A small masked image model, trained from scratch: 8.8M parameters, 12.5 epochs.
Rows from block 5 of the encoder, named by matrix and row number. Rows with one number belong to one attention dimension. Each number is 128 + 32 x the weight over its row's rms, rounded and kept within 0 to 255. All counts start at 0. After the name is the row's rms in percent of the matrix's.
# v: attention value (encoder.blocks.5.attn.v.weight, 320x320), inputs 240-319
# proj: attention output (encoder.blocks.5.attn.proj.weight, 320x320, transposed), outputs 240-319
v.126 113 [149 133 183 101 130 118 125 174 118 127 113 125  99 177 145 147 116  93 135  89  87 174 146  98  92 112 164 112 164 168 137 180  91 131 142 136 145 130  91 145 170 115 104 102 228  80 135  79 104 180 148 116 113 109 166 120 134 144 200  86 159 105 110 121  93 209 132 128 111 157 154  98 159 108 135 107 187 128 137 144]
proj.126 107 [152 135 106 116 170 174 147 150 101 114  91 116 149 142 126 111 139 108 114 115 157 110 118 164 113 102  66 128 118 157 168  85  95 135 126 146 153 123 135 107 140 143 110 106 156 172 216 159 103 107 139  91 158  96 133 139 174 135  79 169 114 153 162  62 166 103 106  87 119 116 168 145 132 135 146 152  67 153 165 136]
v.127 120 [107 153 112  74 140 163 132 141 146 186 134 159 147  71 137  74 167 120 157  97  65 125 209 111  93 200 137 160 138  81 117  96 122 126 173  90 113 107 126 135 118  58 107 165 141  47 110  96  87 157 145  91  94 114 114 122 131 170 211  94 151 128 131 167  88 145 172 118 131 102 109 138 113 145  88  88 123 122  97 111]
proj.127 110 [183 146 109 119 158 130 117  67 104 117 142 120 101 155 105 168 143  88  46 118 163 108 127 144 156  83  88  79  95 166 123 100 130 153  84 143 145 117 160 115 115 222 136  92 159 165 110 200 194  94 109 151 171 126  94 108 107  92  89 121 138 180 109 129 154 114 111 208  95 103 166 154 116 133  86 111 150 126 127 111]
v.128 074 [ 83 103 124 148 130 123 109 101 130 161  67 160 161  81  96 117 162 100 129 148 164 170  77 106  85 159 118 144 148 153  95 112 112 181 133 161 138 124 109 149 102 129 172 126 152 145  93 128 120 116 153 159 144  77 119 119 168  94 103 213 151 169 168 193 164 117 103 126 142 117 121  79 121 115 106 110 112 120 146  96]
proj.128 081 [162 152 110 119 171 120 145 162 149 124 147  91 116 172 147 108 128 116 156  97 117 104 131 114 200 120 150  88 109 131 177 128 145  91 127  98 169 116 158 115 105 122 137 148 121 138 101 156 124 138 108 153  81 171 114 132 163 134 128  22 139 127  46 144 129 140 146 171 118 135 143 186 142  94 108 128 155 102 124 106]
v.129 077 [ 83 126 131 159 137 113  93 100 146  80 180 123 194 150 142 110 110 184 117 121 149 143 116  79 164 100 109 109 167 153 165 178  95 104  79 111 112 166 106 132 129 157 109 134 160 107 135 116 101 157  77 151 125 110  98 158 136   6 189 159  97 139 135 134  95  83 121  81 140 127 123 115 155 127 139 168 113 108 148 130]
proj.129 088 [135 133 119 107 121 105 156  82  72 151  95 129  83 121 146 169 108 110  79 131 120 106  88 188 123 160 150  94 112  69 157  50 127 124 130 175 132 137 131 125  83 126 110 102  84  98 119 115 181 205 119 135  72  79 150 121 114 182 129 141 123 117 155 121 140 121 104 166 150  93 164 173  78 125 107 123 157 152  91 101]
v.130 077 [122  96  51 251 148 201 115 170  95 174 103  89 108  77 115 119 160 140 189 152 132 175 155 130 154 131 116 187 124 140  93 133  92  96 107 112 124 157  94 179  86 153 196  90 161  54  85 135 144  95 131  88 115 181 120 144 126  82 122 151  61  94 127 169 151 122 134 153 121  76 109  83  87 134 137 171 147 152  71 125]
proj.130 083 [148 133 130  75 116  76 131  59 123 108 127 102 148 147 166 159 124 138  47 115 107  77 154 154  93 134 161  82 139 111 218 147 129 165  83 115 129 136 203  83 148  92  83 151 133 114 118 162 120 134 116 204 152 117 142 108 126 161 107  94  99 114 134 116  96 144 133 139 148 154 129 160 131 147 129 147 112  99 195 164]
v.131 071 [182 156  93 127  88 141 149 173 191 106 142 122 105 149 110 103 157 134 107  87  71 129 155  52  67 159 128 129 125  37  77 146 111 138 189  96 110 138 143 135 177 122 128 167  92  78 102 112  78 134 147  97 152 146 106  89 101 134 164 117 176 138 163  98  83 185 124 183  60  99  91 164 141 110 142 108 175 120 121 110]
proj.131 076 [154 104 151 142 159 101 124  85  62 106 123 139 104  93 142 112 114 129 152 138  68 108 138 146 159  85 207 128 165 166 115 133 179 141  92 126 116 138 148 157 117 103  77  72 118 163 155  70 140 126 135 110 176 122 122 144  88  55 100 152 196 107  31 118 143  93 150 114  99 168 114 116 155 129 124 147  83  77 132 151]
v.132 078 [ 93  99 142 166 125 109 175 111 121 120 131 135 126 163 143  71 120 120  94 161 101 120  91 120 132  93 101 117 127 148 143 153 123 170 136 160 131 130 160  79 124 170 105 194 179  85 179 144  67 146 129 107 111 138 102 153 112 154 103  81 157 121 127 187 132 174 145 117 126 125 128  78 136 128 102 108 196 110 104 109]
proj.132 089 [156 154  79 113 156 147 117 123 160 102 141 157 126 178 105  85 144 142 125  92 145  73  87 160 130  88 167 144 129  58 148 146 125 105 141 189 112 134 116 100 141 122  82 106  90 128 138 127 153 134 100 134  89 106  99 148  94 147 169 152 144  91  92 132 133  87 117 109 177 103 121 155 126 107 101 145  88 101  99 105]
v.133 077 [148 130 181  88 115 144 170 227 125 134 152  94 106 102 193 125 146  98 129 164  95  88  88 115 106 124  52  80 143 159 129 160 194 105  83 134 106 113 119  82 156 142 149  95 121 131 148 184 197 159 157 176  92 113 109 101 163 129 178 113 143 141 124 146 139 158  78 161 113  48  71 138 120 141 145 131  80  72  60 197]
proj.133 086 [144 145 104 184  74 143 133  62 125 108  83 133 169 112 153  93 131 196 118 124 135 102  98 118 112  54 167  77 132  84 174 125  86 154 129 182 166 133 142 125 133 101 139 157 158 144 155 117 112 130  48 147 164 125 147 151 170 117  68 121 103  93 164 141 115 112 148 152 130 167 147 124 119 192 138 133 163 197 169  74]
v.134 078 [116 127 174 141 156 119 142 140  68 110 127 114 157 120 134 131 124  98 104 144  66 129 128 131  75 132 148 159  70 102 121 148 153  86 194  80 145 141 137  98 145  69 109 155 145  93  59 111  68 128 122 178 153 150 149  98 130 121 114 175  69 107 163 108  81 132 109  60 151 153 123 102 155  67  99 137 131  89 175 137]
proj.134 081 [140 145 136 108 126 149 139 134 165  92 188 114 105  82 184 115 146 130 150 143 161  72 158  68 143 144 172 128 166 120 133 139 112 111 150 204 171 131 119 119 133 167 160 110  87 117 144  97 123  75 156 144  76 152 106 122 132 196 112 149 146  54  82 151 145 143 140 175 158  89 155 145  93 149 155 122 134 194 143 108]
v.135 079 [158 121  84 143  20 132 119  72  85 126 167 129 155 190 133  70 143 138 167 116  94 110 168 107 154  96 101 133 156 122  40 182 154 154 122 104 122 169 107 150 146  62 116 144  93 102 124 106 173 110 178 157 109 129 153 110 181 159 126  83 118 173 131  82 138 137 176 164 138 110 118 167 160 116 166 133 103 156 158 110]
proj.135 087 [ 95 135 133 132 168 133 148 114 122 134  76 168  99 142  76 138 125 120  93 115 107 145 106 130 104 136 140 130  29 146 199 122 129  82 102 162 106 102 216  84 124 163 161 120 123 209 139 141 117  87  82 175 140 111 126  92   6 150  70 134 138  86 147 159 111  69 135  92 161 106 145 116  69  86 127 151 167 122 130 119]
v.136 076 [155 150 151  95 151 129 166 176 118 145 142 171  96  93 127 123 137 145 179 108 103 175 163 143 147 173 160 167 179 121 144 162  82 128 165  90 117  86 144 125 143 101 135 146 142  82 111 104 159  91 161 250 123 189  81 130 123 144  88 112  81 117 128 130 139 165 162  80  76 109 141 106 149 100  92 155 149 122 166 162]
proj.136 087 [155 120 172 166 125  97 107 120 162 171 114 128 138 131  75 140 141  71  99 153 126 117 100  99 111 160 139  99  95 149 107  57 157 165 132 195  78 167 101 162 121 130 165 107 104 158 151 109 116 182 165  91 103  98 131  92 112  98 151 150 142 169 146 130 119 120 139 252 159 171 102 127 118 123 181 150 128 142  87 141]
v.137 070 [ 77  72 127 207 121 116 111 144 154  92 124  77 137 144 174 155 154 187 131 171 132 186 158 131 157 171 134  88  89 159 155 203 120 181 122  97 160 114 179  46 146 125 118 182  97 116 152 129 163 113  86 180 123 112  64 122 130 125 171 101  99 181 157  56 139 144 111 120 121 132 164 156  80  96 133 116 155 132 128 134]
proj.137 079 [153 128  78  91 138 163 124 126 124  99 156 141 139 115  87 124 112  92 100  90 120 125 139 158  84 131 153 106 169 101 120 113 109 137  99 182 105 122  73 230 136 111 143 118 114  66 118 126 115  93 127  71 137 169 134 150  78 116 149 158 234 100  48 185  84  98 134  96 123 135 139  96 112 130  62 133 129  93  89 157]
v.138 079 [ 97 178 104 138 110 110 147 134 147  85 139  98  89 120 121 123 110 139 209  97 180 158 141 190 186 106 173 121 174 170 135 118 179 135 139  92  71  79 169 133 103 139 140 112  77 151 162 115 157 134 165 140 129 180 109 185  96 128 102 107 126 133 118 119 158 124  83 127 136 102 184  96 130 135 131 144 192 149  95 153]
proj.138 087 [135 149 141 158 134 146 148  87  62 196 109 132 183 168 157 143 104 147 136 133  82 112 138  98  99  97  87  87  61  60 116 124 116 157 124 164 181 114 125  70 188 114 152 123 204 132 111 134 149 123 124  97  90 118 150 104 176 120 102 130 123 139 108 157 158 147 159 113  56 111  56 168 130 168 130 131  88 150 163 113]
v.139 084 [ 85 176 115 119 110  94  90  83 147 154 106 107 144 120 175 174 147 137 125 137 132 151 103  99  70 183  80  85 145 142  85 174 168 115  65 106 115 121 134 165  92 102 116 123 100 201 152  99 107 158 106 169 105  74 120 116  97 136 125  93 139 144 137 179 120 135 136  77 153 110 204 187 125 141 120 149 181 161 126  88]
proj.139 090 [171 151 107  91 196 119 130 126  92 101 146 154  67 146 142 111 133 137 109 137 140 216 120 152 112 107 114 178 118 113 128 132  90 167 184 132 108 194 146  72 103 187 143 151 130 131  97 183 126 141 118 133 135 187  92 180 140 159 165 137 124  94 174  43 187 108 150 165 158  68 112  63  81 139  71 133 136 131 109 135]
v.140 083 [150  64 177 185  87 128  88 129 141 181 107 146 151 138 101 162 151 168 153  75 176 130 138 155 158 219  94 171 163 115 105 127 190 119 146 152 171 103 151 211  44 125 178 124 131  99 133  92 187  94 156 121 135 112  92 159 135 181 142 120 149 152 122 180 113 106 106 167 141  86 127 146 145 123 172  71 138 157  97 130]
proj.140 089 [157 140  96 145 152 173 183 119 108 129 121  98 114 166 132 133 123 171 121 164  97 161  99 126 125  85 155 104 122 143 128 189  85 190  83 150 134 118 165  70 170 101 101 128 125 169  99 137 181 198 172 127 108 125 148 115 164  97 103 103 133 160 124 105 128 165 110 136 133 128  98 131 114 154 109 127 164  91 157 129]
v.141 079 [139 154 157 106 183 163 110 139 124 144 113 170  82 131 137 105  96  46 104 190 106 132 126  84 133 134  81  38 148 141 147 110 142  63 112 123  84  84  99  85 121 163 140 152 118  85 146 134 120 115 127  92 137 101 126 120  86  85 162  99 132 139 129  61 191 155 165 155 143  62 176 139 114 163  96 137 106  91 132 146]
proj.141 088 [145 125  78 152  63  73 124 131 197  80 227 133 131 176  85 170  79 174  98 104 136 165 112 164 136 163 131 184  68  80 143 117 121 163 138 154 153 158 167 162  74  86 103 186 108 127 115 103 156 130 108 142 156 131 164 132 112 140 142 161  78  40 156 155  76 138 118 117 123 168 145 141 121 120 118 153 111 123 155 150]
v.142 076 [142 161 103 170 156 114 114  87 123 130  76  83  63 111  96 117 143 177 186 117 167 143 199 127 114 128  67 131 136 182 129 116 156 156  84  92 151 148 133  90 104 156 167 109 155 107 109 173 207 130 121  77  85 117 117 136 147 142 164 135 141 121 192 100  69  81 156 120 107 164 101 166 134  95 122 157 156 139  94 112]
proj.142 088 [107  87 163 131 200 161 102 157 108 162 140 170 164 125 136 124 153 103 126 158  71 143  90 122 120  68 113 156 193  40 163 191 107 106 133 132 139 112 129 148 177 106 112 125 212 173 146  92 108 102 150 178 182 186 175 139 106 100 130 113 124 126 120  54 130 173 116 153  90  78 137 128 101 192 101  80 163 126 185 152]
v.143 081 [ 95  81  98 102 113  75 123 140 168  69 130 145 126 133 100 153 104 129 144 196 110  73 152  87 125 102 185 160 155 156  61 140 110  98  94 163 120 104 147 112 130  73 149 152 201 133 105 160 118 154 138 124  83  94 161 101 108  92 153 190 116 111 113 107 141 120 100 157 128 150 122  53 119 180 132 140 196 173 114 185]
proj.143 093 [147 113 106 165 150 193 181 110  96  67 158 133 116 114 145 108 128 157 131 133  68 113 112 142  94 110 121  70  90  98 159  92 182 166  92  70 118 149 105 103 102 124 120 105 108  76 135 117 126 105 115 137 173 156 144 144 154 135 127 132 142 117 148 135 177 125 214 109 117 130 146 167 114 127 139 139  50 107 164  80]
v.144 074 [100 131 154 116 111 138 134 123 138 107 118  53 150 113 100 151  43 121  64 128 143 159 136 155  98 134 138  72 142 140 146 156 127  88 118  98 159 102 131 148 136 152  90 168 141 119 104 119 118  94 170  79  66 105 133 152 114 173 120 127 153 100 130 105  88 172 145 141 117 123 180 151  96 102 130  89  87 139 105 195]
proj.144 079 [117 115  91 166 113  77  98 151 145 101 144 132 105 164 152 140 151 134 107 179 102  96 109 180 124 101 148 150 105 159 110  78 152 112 145 175 139 140 114 110 140  97 115 156 105  75 154 156 108 162  93 103 108  97  77 117 119 134 137 103  93 176 133 181 109 118 108 157 126 114 110 102 145 143 107 185 108 167 139  95]
v.145 077 [ 99  88 125 170 152 145 160  73 108 122  56 112 145 151 113 102  95  98 121 111 160 123 134  76 126  94 101 130  58 136 121 164 125 174 120 116 150 117 111  59 142 140 136 157 154 135 151 168 124 124 128 102 142 151 148 164 145 129 113 128 145  71  99 161 125 152  88 114 145 145 187 104 111  28 132 111 120 151 154 168]
proj.145 090 [119 200  76 104 135 165 137 182 105 132 184 139 148 114  81 126 160 170  62 113  81 143 117 187  53 125 148  96 182  92 175  88 117  81 170 171 126 153 138 132 106 127  85 164 138 114 153 145 159 127 147 132 107  68 155 113 166 135 110 160  92 158 127 114 164 108 100 125 138 104 104 149  85 161  98 144 111 154 137 110]
v.146 072 [ 39 150 146 130 204 164 162 110 159 104 140 136  98  48 126 106 151 137 201  96 103 143 154 162  83 120 155 128 118  53 100  95 102 143 137 176 148 141 122 108 115 119 140 135 175 137  85  81  62 155 140 184  93  99 173 188 149 153 146 204 134 131 134 107 165 100  92  54 130 151 118 158 121  78  96 157 104 163 114  78]
proj.146 080 [145 145 180 108  96  77 126 203  95 122 158 116 168 165 167 112 154 134  87 177 135 108 143 153 136 139  82 182 121 174 116 163 141 142 123  97  96 131  89 159 169 123  62 139 127 111 150 112  76  89  87  77 109 157 120  85  97 215 133  87 113 122 150 119 143 188 171 134 112  87 102 203 128 123 132  95 176  73 122 167]
v.147 081 [210 134 106  87 135 156  77 214 160 153 104 129 111 162 118 131  84 154 151 140 148 109  99 128 171 130 124 205 161 156 187  95 112 104 120 175  83 138 101 122 124  93 131 100  84 130  97 121 129 134  75 153 122 127 103 160 109 155 147 130 144 161 183 146 180  81 150 107 110 180 165 110 115 139 163 160 119  91 128 189]
proj.147 090 [132 142 103 177 109  86 127 109 121 142 128  87 167 112 135 131  95 139 138 109 121 166 174 198 147 114 106  41  99 142 106 194  89 162 105  76 127 120 121 172  84 112 112 177 166 159  92 134  79 124 159 126  70 188 131 176 150  92 178 109 196  99  94 121 126 119 151 104 146 137 122 118 120 117  86 134 107 123 124 154]
v.148 086 [128 152 110  77 124 167  94 160 140 128 110 133 136 120 118 122 151 214 137 139 114 139 106 192  86 147 105 125 120 132 154 123 122 120 128 165 165 156 167 184 181 129 144 187 123 138 153 100 161  64 135  95 148  98  64 155 168 121 134 123 107 125  64  82 213 127 126 144 158 119 186 116 100 149  95 139 108 108 114 217]
proj.148 099 [106  56 103 158 127  96 166 158 124  86 117 165 151 134 174 175 133 142 110  74 139 145 164  92 159 154 168  76  89  87 140 146 159 119 108 147 155 105 164  93  99 139 189 106 170 125  79 147 143 153 112 142 105 130 132  95 131  73  90  99 102 141 138 158  74  97  88 134 162 142 155 152 137 114 177 163 159 153  96 126]
v.149 072 [181 169 142 124 179 122 111 155 127  58 192  52 129 155 159 106 137 177 100 171 167  60 137 149 167 142 134 173  71 143 144 110 121 106  82 165 153 150 181 104  88 119 167 115 141 110 106 125 151 168 160 120  93 118 169 154 133 184 128 167 117  75 105  57  69 167  92  86 151 129  77  67  87 135 115 227 203 139  54 129]
proj.149 080 [118  61 170 156 139  94 160  84  53 185 114 153 146 113 116  76 149 102 110  95  97 144 127 130 141  78 126  62 127 119 130 133 144 151 135 116 157 151 136 151 175 105 143 124 129 177  82 147 119 130 147 152 203 161 113 104 106  55  99  98  99 151 145 118 130 133 159 149 123 145 101 139 126 129 186 140 113 121 177  99]
v.150 077 [161  94 157 140  75 120 138 132 101 108 146  94 157 137 114 144 187 136 177 106 173 177 117  96 156 129 159 113  96 190 104 115 140 119  71  72 126 101 116 111 154 135 142 147 125 147 140 149  89 143 145 145 106 147 206  93 143 117 168  61 129  72 208 121 144 106  97 137 129 105 174 136 104 113 102 154 161 158 175 153]
proj.150 080 [ 91  99 104  90  67 123 180 110  79 119 135 146 115  99  96 132 145 108 115 137 140 150  88  74 142 117 131 115 172  63 172 178 198  75 129  97 109 162 160 167 108 180 120 146 146 134 113 149 109 113 151 102  87 125 156 114 112 172 108 179  71 120 114  67 157 139 119  88 181 133  62 182  75 213 185 101 108 147 150 112]
v.151 075 [141 175  61 178 104 111 164 125 154 166 137 110 120 106 135 100 167  90  53 161 155 131 125 137  61 158 177 201 110 104 132 205 161 117 136  98 135 113 158 122 137 172 108 132 187 144 119 168 157 183 106 115  70 163  92 129 105 162 118  95 109 134 134 126  89 124 139 137  78 138 115 127 175 147  86 168 141 159 108 139]
proj.151 086 [164  98 143  99 151 168  76 136  95  89 142 103 156 136 116 132  68 118 109  88 118  96 177 122 176 119  64 129 136  88 106 126 159 128 104 152  99  95 133 181 115  86 112 176  65 109 119 108  89 176 126 140 158 102 114  94 128  97 205 184 184 130 117 103 149 137 108 149 214 123 138  74 133  75 119 137 120 142  68 186]
v.152 079 [135 122 118 169  96  68 165 167 138 113  84 134  87 144  76 152  95 133 166 160 140 141 154 147 111 190 114 227 129  84 150 171 140 108 110 161 101 147 168 123 144 135 175 139 137  84  66 138 140 137  78 153  94 158 121 125 102  89 159 108 129  87 116 109 113 136 109 154  63 146 173  99 131  88 128  98  94 129 157 208]
proj.152 090 [135 157  46 156  63 124  81 106 163 130  83  82 111 105 172 160 109 155 175 141 136 122  56 143 172  96 121  67 120 129 144 111 160 149 119 121 123  67 145 114 115 185 123 155 159 184 147 127 154 126 108  63 148 133 104 163 193 121 161 167 181 176 145 133 170 157  87 116 165 105 123 171 118 136 198 130 102  91 147 127]
v.153 073 [173 157 155 130 117 159 126 106 121 130  98 159 106 148 162 119 137 140 112  95 179 145 159 127 168 114 126 186 180  83 113 131 117 146 166 135  98 128 116 128  73 186 144 111 119 118 144 167 113 106 172 140  71 152 122 128 141 181 127 124 130  44 142  77 142 148 129 103 111 152  96 104 137 157 137 124 127 125 156 163]
proj.153 080 [136 113 120 157 141 112 116 132 100 144 138 147 120 160 165 132 128 128 167 112  47  86 109 143 126 106 145 101  68 144  89 147 128  44 130  89 194 120 131 149 156  81  85 128  87  96 140  86 146 137 132 135 187 121 138 115 146 122  89 140  91 198  70 129 104 191 114 137 144 151 123 157 104 116 170 140  98 152 134 116]
v.154 082 [138 127 188  84 132 111 136 131 183 167  97 131 111  89 172 133 136  80 122 100 161 118 120 155 144 116 120 120 126 123 140 127 155 156 190 113 145 122  96 123 149 123 141 137 125 125 151 151 163 133 104 163 147 104 106 132 167 137 136 111 160 136  79 159 123 145 157 154  71  61 152  82 193 113 137 174 182 105 121 153]
proj.154 085 [132 133 150 159 146 110  97 102 103 117  72 140 124 175  65 162 113 160  41 141 138 153  33  54 147 162  60 176 143 121 108 145 122  93  98 156 125 128 110 124 102 136 115 138 114 137  98  69 123 139 138  95  40 133 117 142  97 134 140 146  90 145 172  81 142  51  71 164 142 176  80 124 118 149 128 113  93 161 137 113]
v.155 078 [122 135 162 125 131 198 150 139 118 149 127  99 160 169 102 121  81 130  87 122  85 122  93 117 140  75 182 170 111 117 122 113  89 159  87  87 127 110 125  91 183 158  68 116 184 128 162 129 115 135 155 193 101 132 133 120 136 139 134 116 170 193 138 157  94 132 146 136 155 133 121 171 105 132  33 113 148 132 102 165]
proj.155 086 [180 158 119  81 135  99 138 118 144 127 136 174 150 142  92 106 133 121 155 157 169  88 147 119  76 130 129  84 145  89 163 131 158 132  98 139  59 113 140 166  87 108 175 111  71 132 124 138 116 132 113 101 120  95 132 145  96 121 116 140 105  50 149  79 158 109 150 142 115 125 101  36 151  89 186 153 135 101 159 111]
v.156 078 [ 92 121 154  94 150 143  82  95 149  89 177 116 106 168 108 129 118 137  91 184 176  48 122 175 135 169 123 126 173 114 130 150  75 135 140 129 213 144 123 126 104 109 119  60 143 132  89 175 112 139  73  86 174 180 100 128 115 128 130 192 135 141  61 138 134 104  78 154 121 175 138 161 117 170 187 157 145  94 118 134]
proj.156 090 [135 100 167 164 145  89  71 147 146 123  89 156 145  84 133  77 134 148 203  81 131 162 123  76 106 100 126 121  88 149 107  94 134 177 154  72  88  87  75  98 107 151 126 188 138 125 123 113 138 138 192 171 130 106 161  87  96  96  97 127 163 105 180 120 162 151 166  85 135 115 159 139 132 136  84 108 161 124 125 132]
v.157 075 [128  68 108  37  78 107 113 127 115  94 127 109  83 167 139  91 155 109  85 116 162  70 122 149 102 203 119  92 102 123 144  67 156 132 145 130 133 132  92  79 130  95 133 148 171  78  97 131 133 107  98 127 150 117 202 109 148 152 209 162 104 131 186 165 104 146 129 131 112 149  70 111 123  52 138  77  79 120 120 133]
proj.157 087 [149 169 120 227 184 149 166  80 132 139 158 186 104 122 136 136 143 154 184 180 140 109 120 128 178  24 116 114 101 122 135 179 107 101 145 148 138 124 119 157 135 104 149 133 126 136 122 138 154 129 104  72 124 125  95 140 128 132 103 161 186  82  52  77 134 171 112 117 165 149 167 138 164 164 118 155 148 117 118 150]
v.158 082 [120  43  83 169 142 136 114  60 124 132  61 112 149 118 135 140  96  95 134 134 124 174  64 104 144 115 110 146  91  97 130 184 167 124 144 169 109  25 115  84 142 173 115 183 104 132 161 108 164 131  99 166 135 130  81  64 115  89 109 134 133  74 111 122 102 147 114 169  82 150 141  86 107 163  84 136 151  87 139 128]
proj.158 085 [ 90 162 151 114 106 141 186 115 125 142 100 119 116  87 121 156 139 106  58  82 121  98 139 112  80 172 102 149 124 186 166  92 136 109 134 111  80 145 119 176 101  85 145 111 101  45 138 146 153  57 172 127 147 144  92 166  91 148 115 146 111 168 136 127 155 146  91 147 150 146 125 123 140 125 167 157 110 123 147 127]
v.159 079 [123 101 161 134 136  99 128 145  80 188  99 109 174 139 109 145 152 143  79 125 116 113  90 155  96 130  65 145  94 113 147 149 116 110 102 149 134 170 121 131 125 150 119 143 137 167 172 123  88 166 161 172  78  73 117 119 144  69 122 125 145 107 117 121 140  90 119  74 114 139 168  93 141  90 144 138 140 101 133 146]
proj.159 084 [147 169 134 138 114 142 151 112 107  27 142 137 130 158 131 145 144 145 131 114  96 121 158 129 195 119 151 125 174  94 143 115  98 141 133 174 180 156 155 124 140  59 115  94 117 129 135 125 148 178  97 150 179 162 111 138 149 135  80 144 101 104 126 160 149 138 141 163 153  94  77 192 141 156 110  72 142 143  80  97]
v.160 091 [112  58 112 176 148 154  55 145  71 101  72 113 148 150  56 140 116 164  86 113 134 100 128 160 129 138 138 172  66 170 148 130 117 123 130 127 170  66 136 132 114 170 148 186 126 112 131 125 169 146 108 132  87  78 113 146 133 146 114 191  29  82 125  66 105 132 142 111 118 141 155 185 112 142 170 108 138 104  93 140]
proj.160 095 [150 151  84 134 135 109 158 141 134 149 145 142 140  76 197 132 143 128  90 154 139 126 149 143 115  87 108 116 149 107 142 122  63 150  83 128 117 146 131  85 172 137 161  66  83 135 106 150 134  88 145 144 167  79 141 138 188  51 112 107 185 108 137 172 126 105 122 166 144 101 126 121  77 129 119 177  31 163 189 165]
v.161 083 [135 128  80 129 149 127 127 147 142 128 100 123  67 144 156 150  96 136 163 124 107 166 127  97 100 105 105 160 157 170 163 122  69 125 130 163 116 234 140 131 121 138 125 114  99 136 105 112 167 112 155 102 138  96 115 144 133 104 105 190 117 145 116 172 134 147 149 144 188  75 145 132 112 149 119 145 119 148 118 152]
proj.161 094 [ 86 140 189  57 137 123 148 108  97 145 126 156 183 149  85 105 197 117 136 144 104  95 127 187 153 141 169 121 166 134 115 126 125 134  95 139 115 111 171 134 141 106 104 192 165 108 144 150 122 134 103 165  73 151 146 130  96 171 106  85 166 121 171 116 105 113 111 144  84 106 101 139 128 138 104 177 160 103 140 134]
v.162 087 [115 152 146  90 149 172  69 143 142 131 136 156  45 180  96 203 114 161 129 134 165  97 167 112  73 180 146 126 143 162 141 145 110 101 150 136 131 117 168  93  97 106 107 114 160 162 102 141 139 154  86 115  98 136 119 157 114 172 110 103 132 116  88 116 131 200 142  97  78 128  65 189 130 121 126 118 107 172 155 163]
proj.162 091 [129 134 205 175  84 126 208 160 121 116 109  56 180 113 137 104 159 140 127 133  96 120 109 130 135 110 156 102 113  94 169 108 167 103 132 117 100  92  70 140 136 113 155 132 172 113 150 115 127 151 141 110 172 148 138  85 180  79 149  99  98 125 145 124 163  84 158 128 154 166 136  31 150 155 122 147  94 112  80 104]
v.163 095 [116 162 187 141 121 140 203  94 176 128 132 171 105  79 151 145 188 128 117 175 169 155 115  83 202  86 152 108 181  87 122  45  97  77 205 158 150  97 154 117 130 131 115 136 125 131 141 111 143 225 104 125 107 154 105 130 116 124 172 143  89 255 168 123 111 150 162 122 133 136 143  74 148  99 107 152 158 142 148 121]
proj.163 099 [111  73  93 122 166 106  77 173 108 158 100  71 214 159 107 124  91 176 124 109  87  80 171 145 136 177 108 145 111 160 155 166 162 174  99 129  90 135 106 142 116 106 153 124 134  90 160 157 154  36 119 148 122  96 121 110 141 135  81 104 166  84  97  81 183 113 121 179 110 180 153 186 118 158 151 140  81  90 101 161]
v.164 085 [128 123 131 112 154 110 148 146  87 120 156 146 167 140  88 110 148 160 128 218  63  98 125 148 139 128 166 141 173 125 150 120 116  97 107 196 124 160 128 114  93 145  85  91 173  88 189 186 111 138 153  84 129 111 112  73 116 198 129 160 144 113 135 133 177  88 108 171 103 112 134 108  89 145 145 149 102 106 137 140]
proj.164 090 [103 126 105 123 136 119 128 125 188 203 120 113  84 128 117 155 129 105 165  80 113 126 176  92 109  98 102  94  93  71 136  85 123 108 146 121 148  78 118 173 141 168 170 101 106 203  65 161 113  98 149 185  87 105 162 147 127 114  75  94 103 116 151 109 122 146  80 142 147 105 136 149 146 133 117 132 208  53 161  95]
v.165 088 [ 73 140  99 148 111  82 114 156  12 182 125 131 131  98 100 118 128  97  51 215 140 142  87 121  62 120 139 174 109  87 170 147  46 120 121 110 185  90 117 131 153 171 143  89 165 106 122  74 100 140 129 122 111 129 139 126 219 148  98 153 135  86 106 123 108 137  59  95 171 107 135 154 135 159 119 116  86 130 127 148]
proj.165 102 [115 190 133  91 146 169 177  86 240 114 148 166 106 135 194  98 162 162 183  90  93 166 165 137 164 131 130  96 116 165  95 133 214 130  75 133 141 147 187 151 145  85 124 103  78 131 122 109 158  83 169 132 185  90 105 118  67 148 122 107 145 123 173 138 152 117 132 113 119 154 122  65 141 138 114 152 106 104 151 112]
v.166 086 [ 85 142 135  99  61 133 163 100 151 110 140  87 132 103 137  72 127 106 124  93 172 169 148  91 132 133 113 145 171 117 116 126 162 133 185 129 111 132 176 112 137 121 116 156 176  98 130 135 123 187 147 168 142 143 106 161 118 147 123  83 117 148 131 156 172 112 136 101  94 127 103 121 137 140 125 137 104  96 156 113]
proj.166 094 [213 119 123 134 127 116  74 138 144 116 113 112 142 150 121 177 138 125 112 173  44  70 133 154 140 114 145 116 133 156 168  96 153  93 112 166 128 115  97 112 115 143 118 120 117 109 132 131 128  78 153  41 146 117 131  99 172 145 120 128 169 156  87 143  77 114 133 153 148 101 128 188 137 150 154  56 152 136  85 114]
v.167 087 [150  73  99  90 118 123 157 129 141 114  89 128 124 139 133 100 132 121 110 119  84 114 130 149 153 114 145  91 127 115 160 132 118 189 157 116 147  50  94 197 127 159 120  74 167 133 155 149 126 135 151 133 114 129 161 113 104 123 153 186 183 142  99  98  94 148 156 109  87  88  99 213 116 156 106 103 156 162 120 108]
proj.167 088 [117 159  81 177 150 136  55 113 115 139 202 160 132 125 143  90 128 147 126 133 145  60 116 113 139 137 132 116 150 177 137 100 111 140 101 121 111 165 155  51  98 133 105 145  90 108 159 150 115 114 126 113 133 114  82 156 150 120 160  75 121 101 170 130 126 166 102 125 119 179 105 109  91  79 110 141 138 159 126 111]
v.168 094 [118 103 123 197 113 147 104 129 151 144 163  79 154 140 134 120 124 147  91 229 152  84  85  83 117 144 141  76  75  77 144 114 141 181 141 118 127 157 124 204 135 170  61 136 115 135  82  88 105 157 150 145 109 115 150 121 182 146 154 148 103 128  98 102 116 101  77 125  95  82 166  84 191 156 114 112 139 138 105 170]
proj.168 101 [129  95  88 126 174  99 139  98 142 104  81 164 123 115 113 127 113 159 131 107 102 151 152 109 161  96 142 140 109 180 109 160 161 114 128 140 112 133 135  51  75 138 169 178 122 109 175 143 124  94 121 119 195 143  96 123  94 105  66 100 128 182 172 174 143 147 154 102 122 118 137 153  68 114  99 154  65 107  96  79]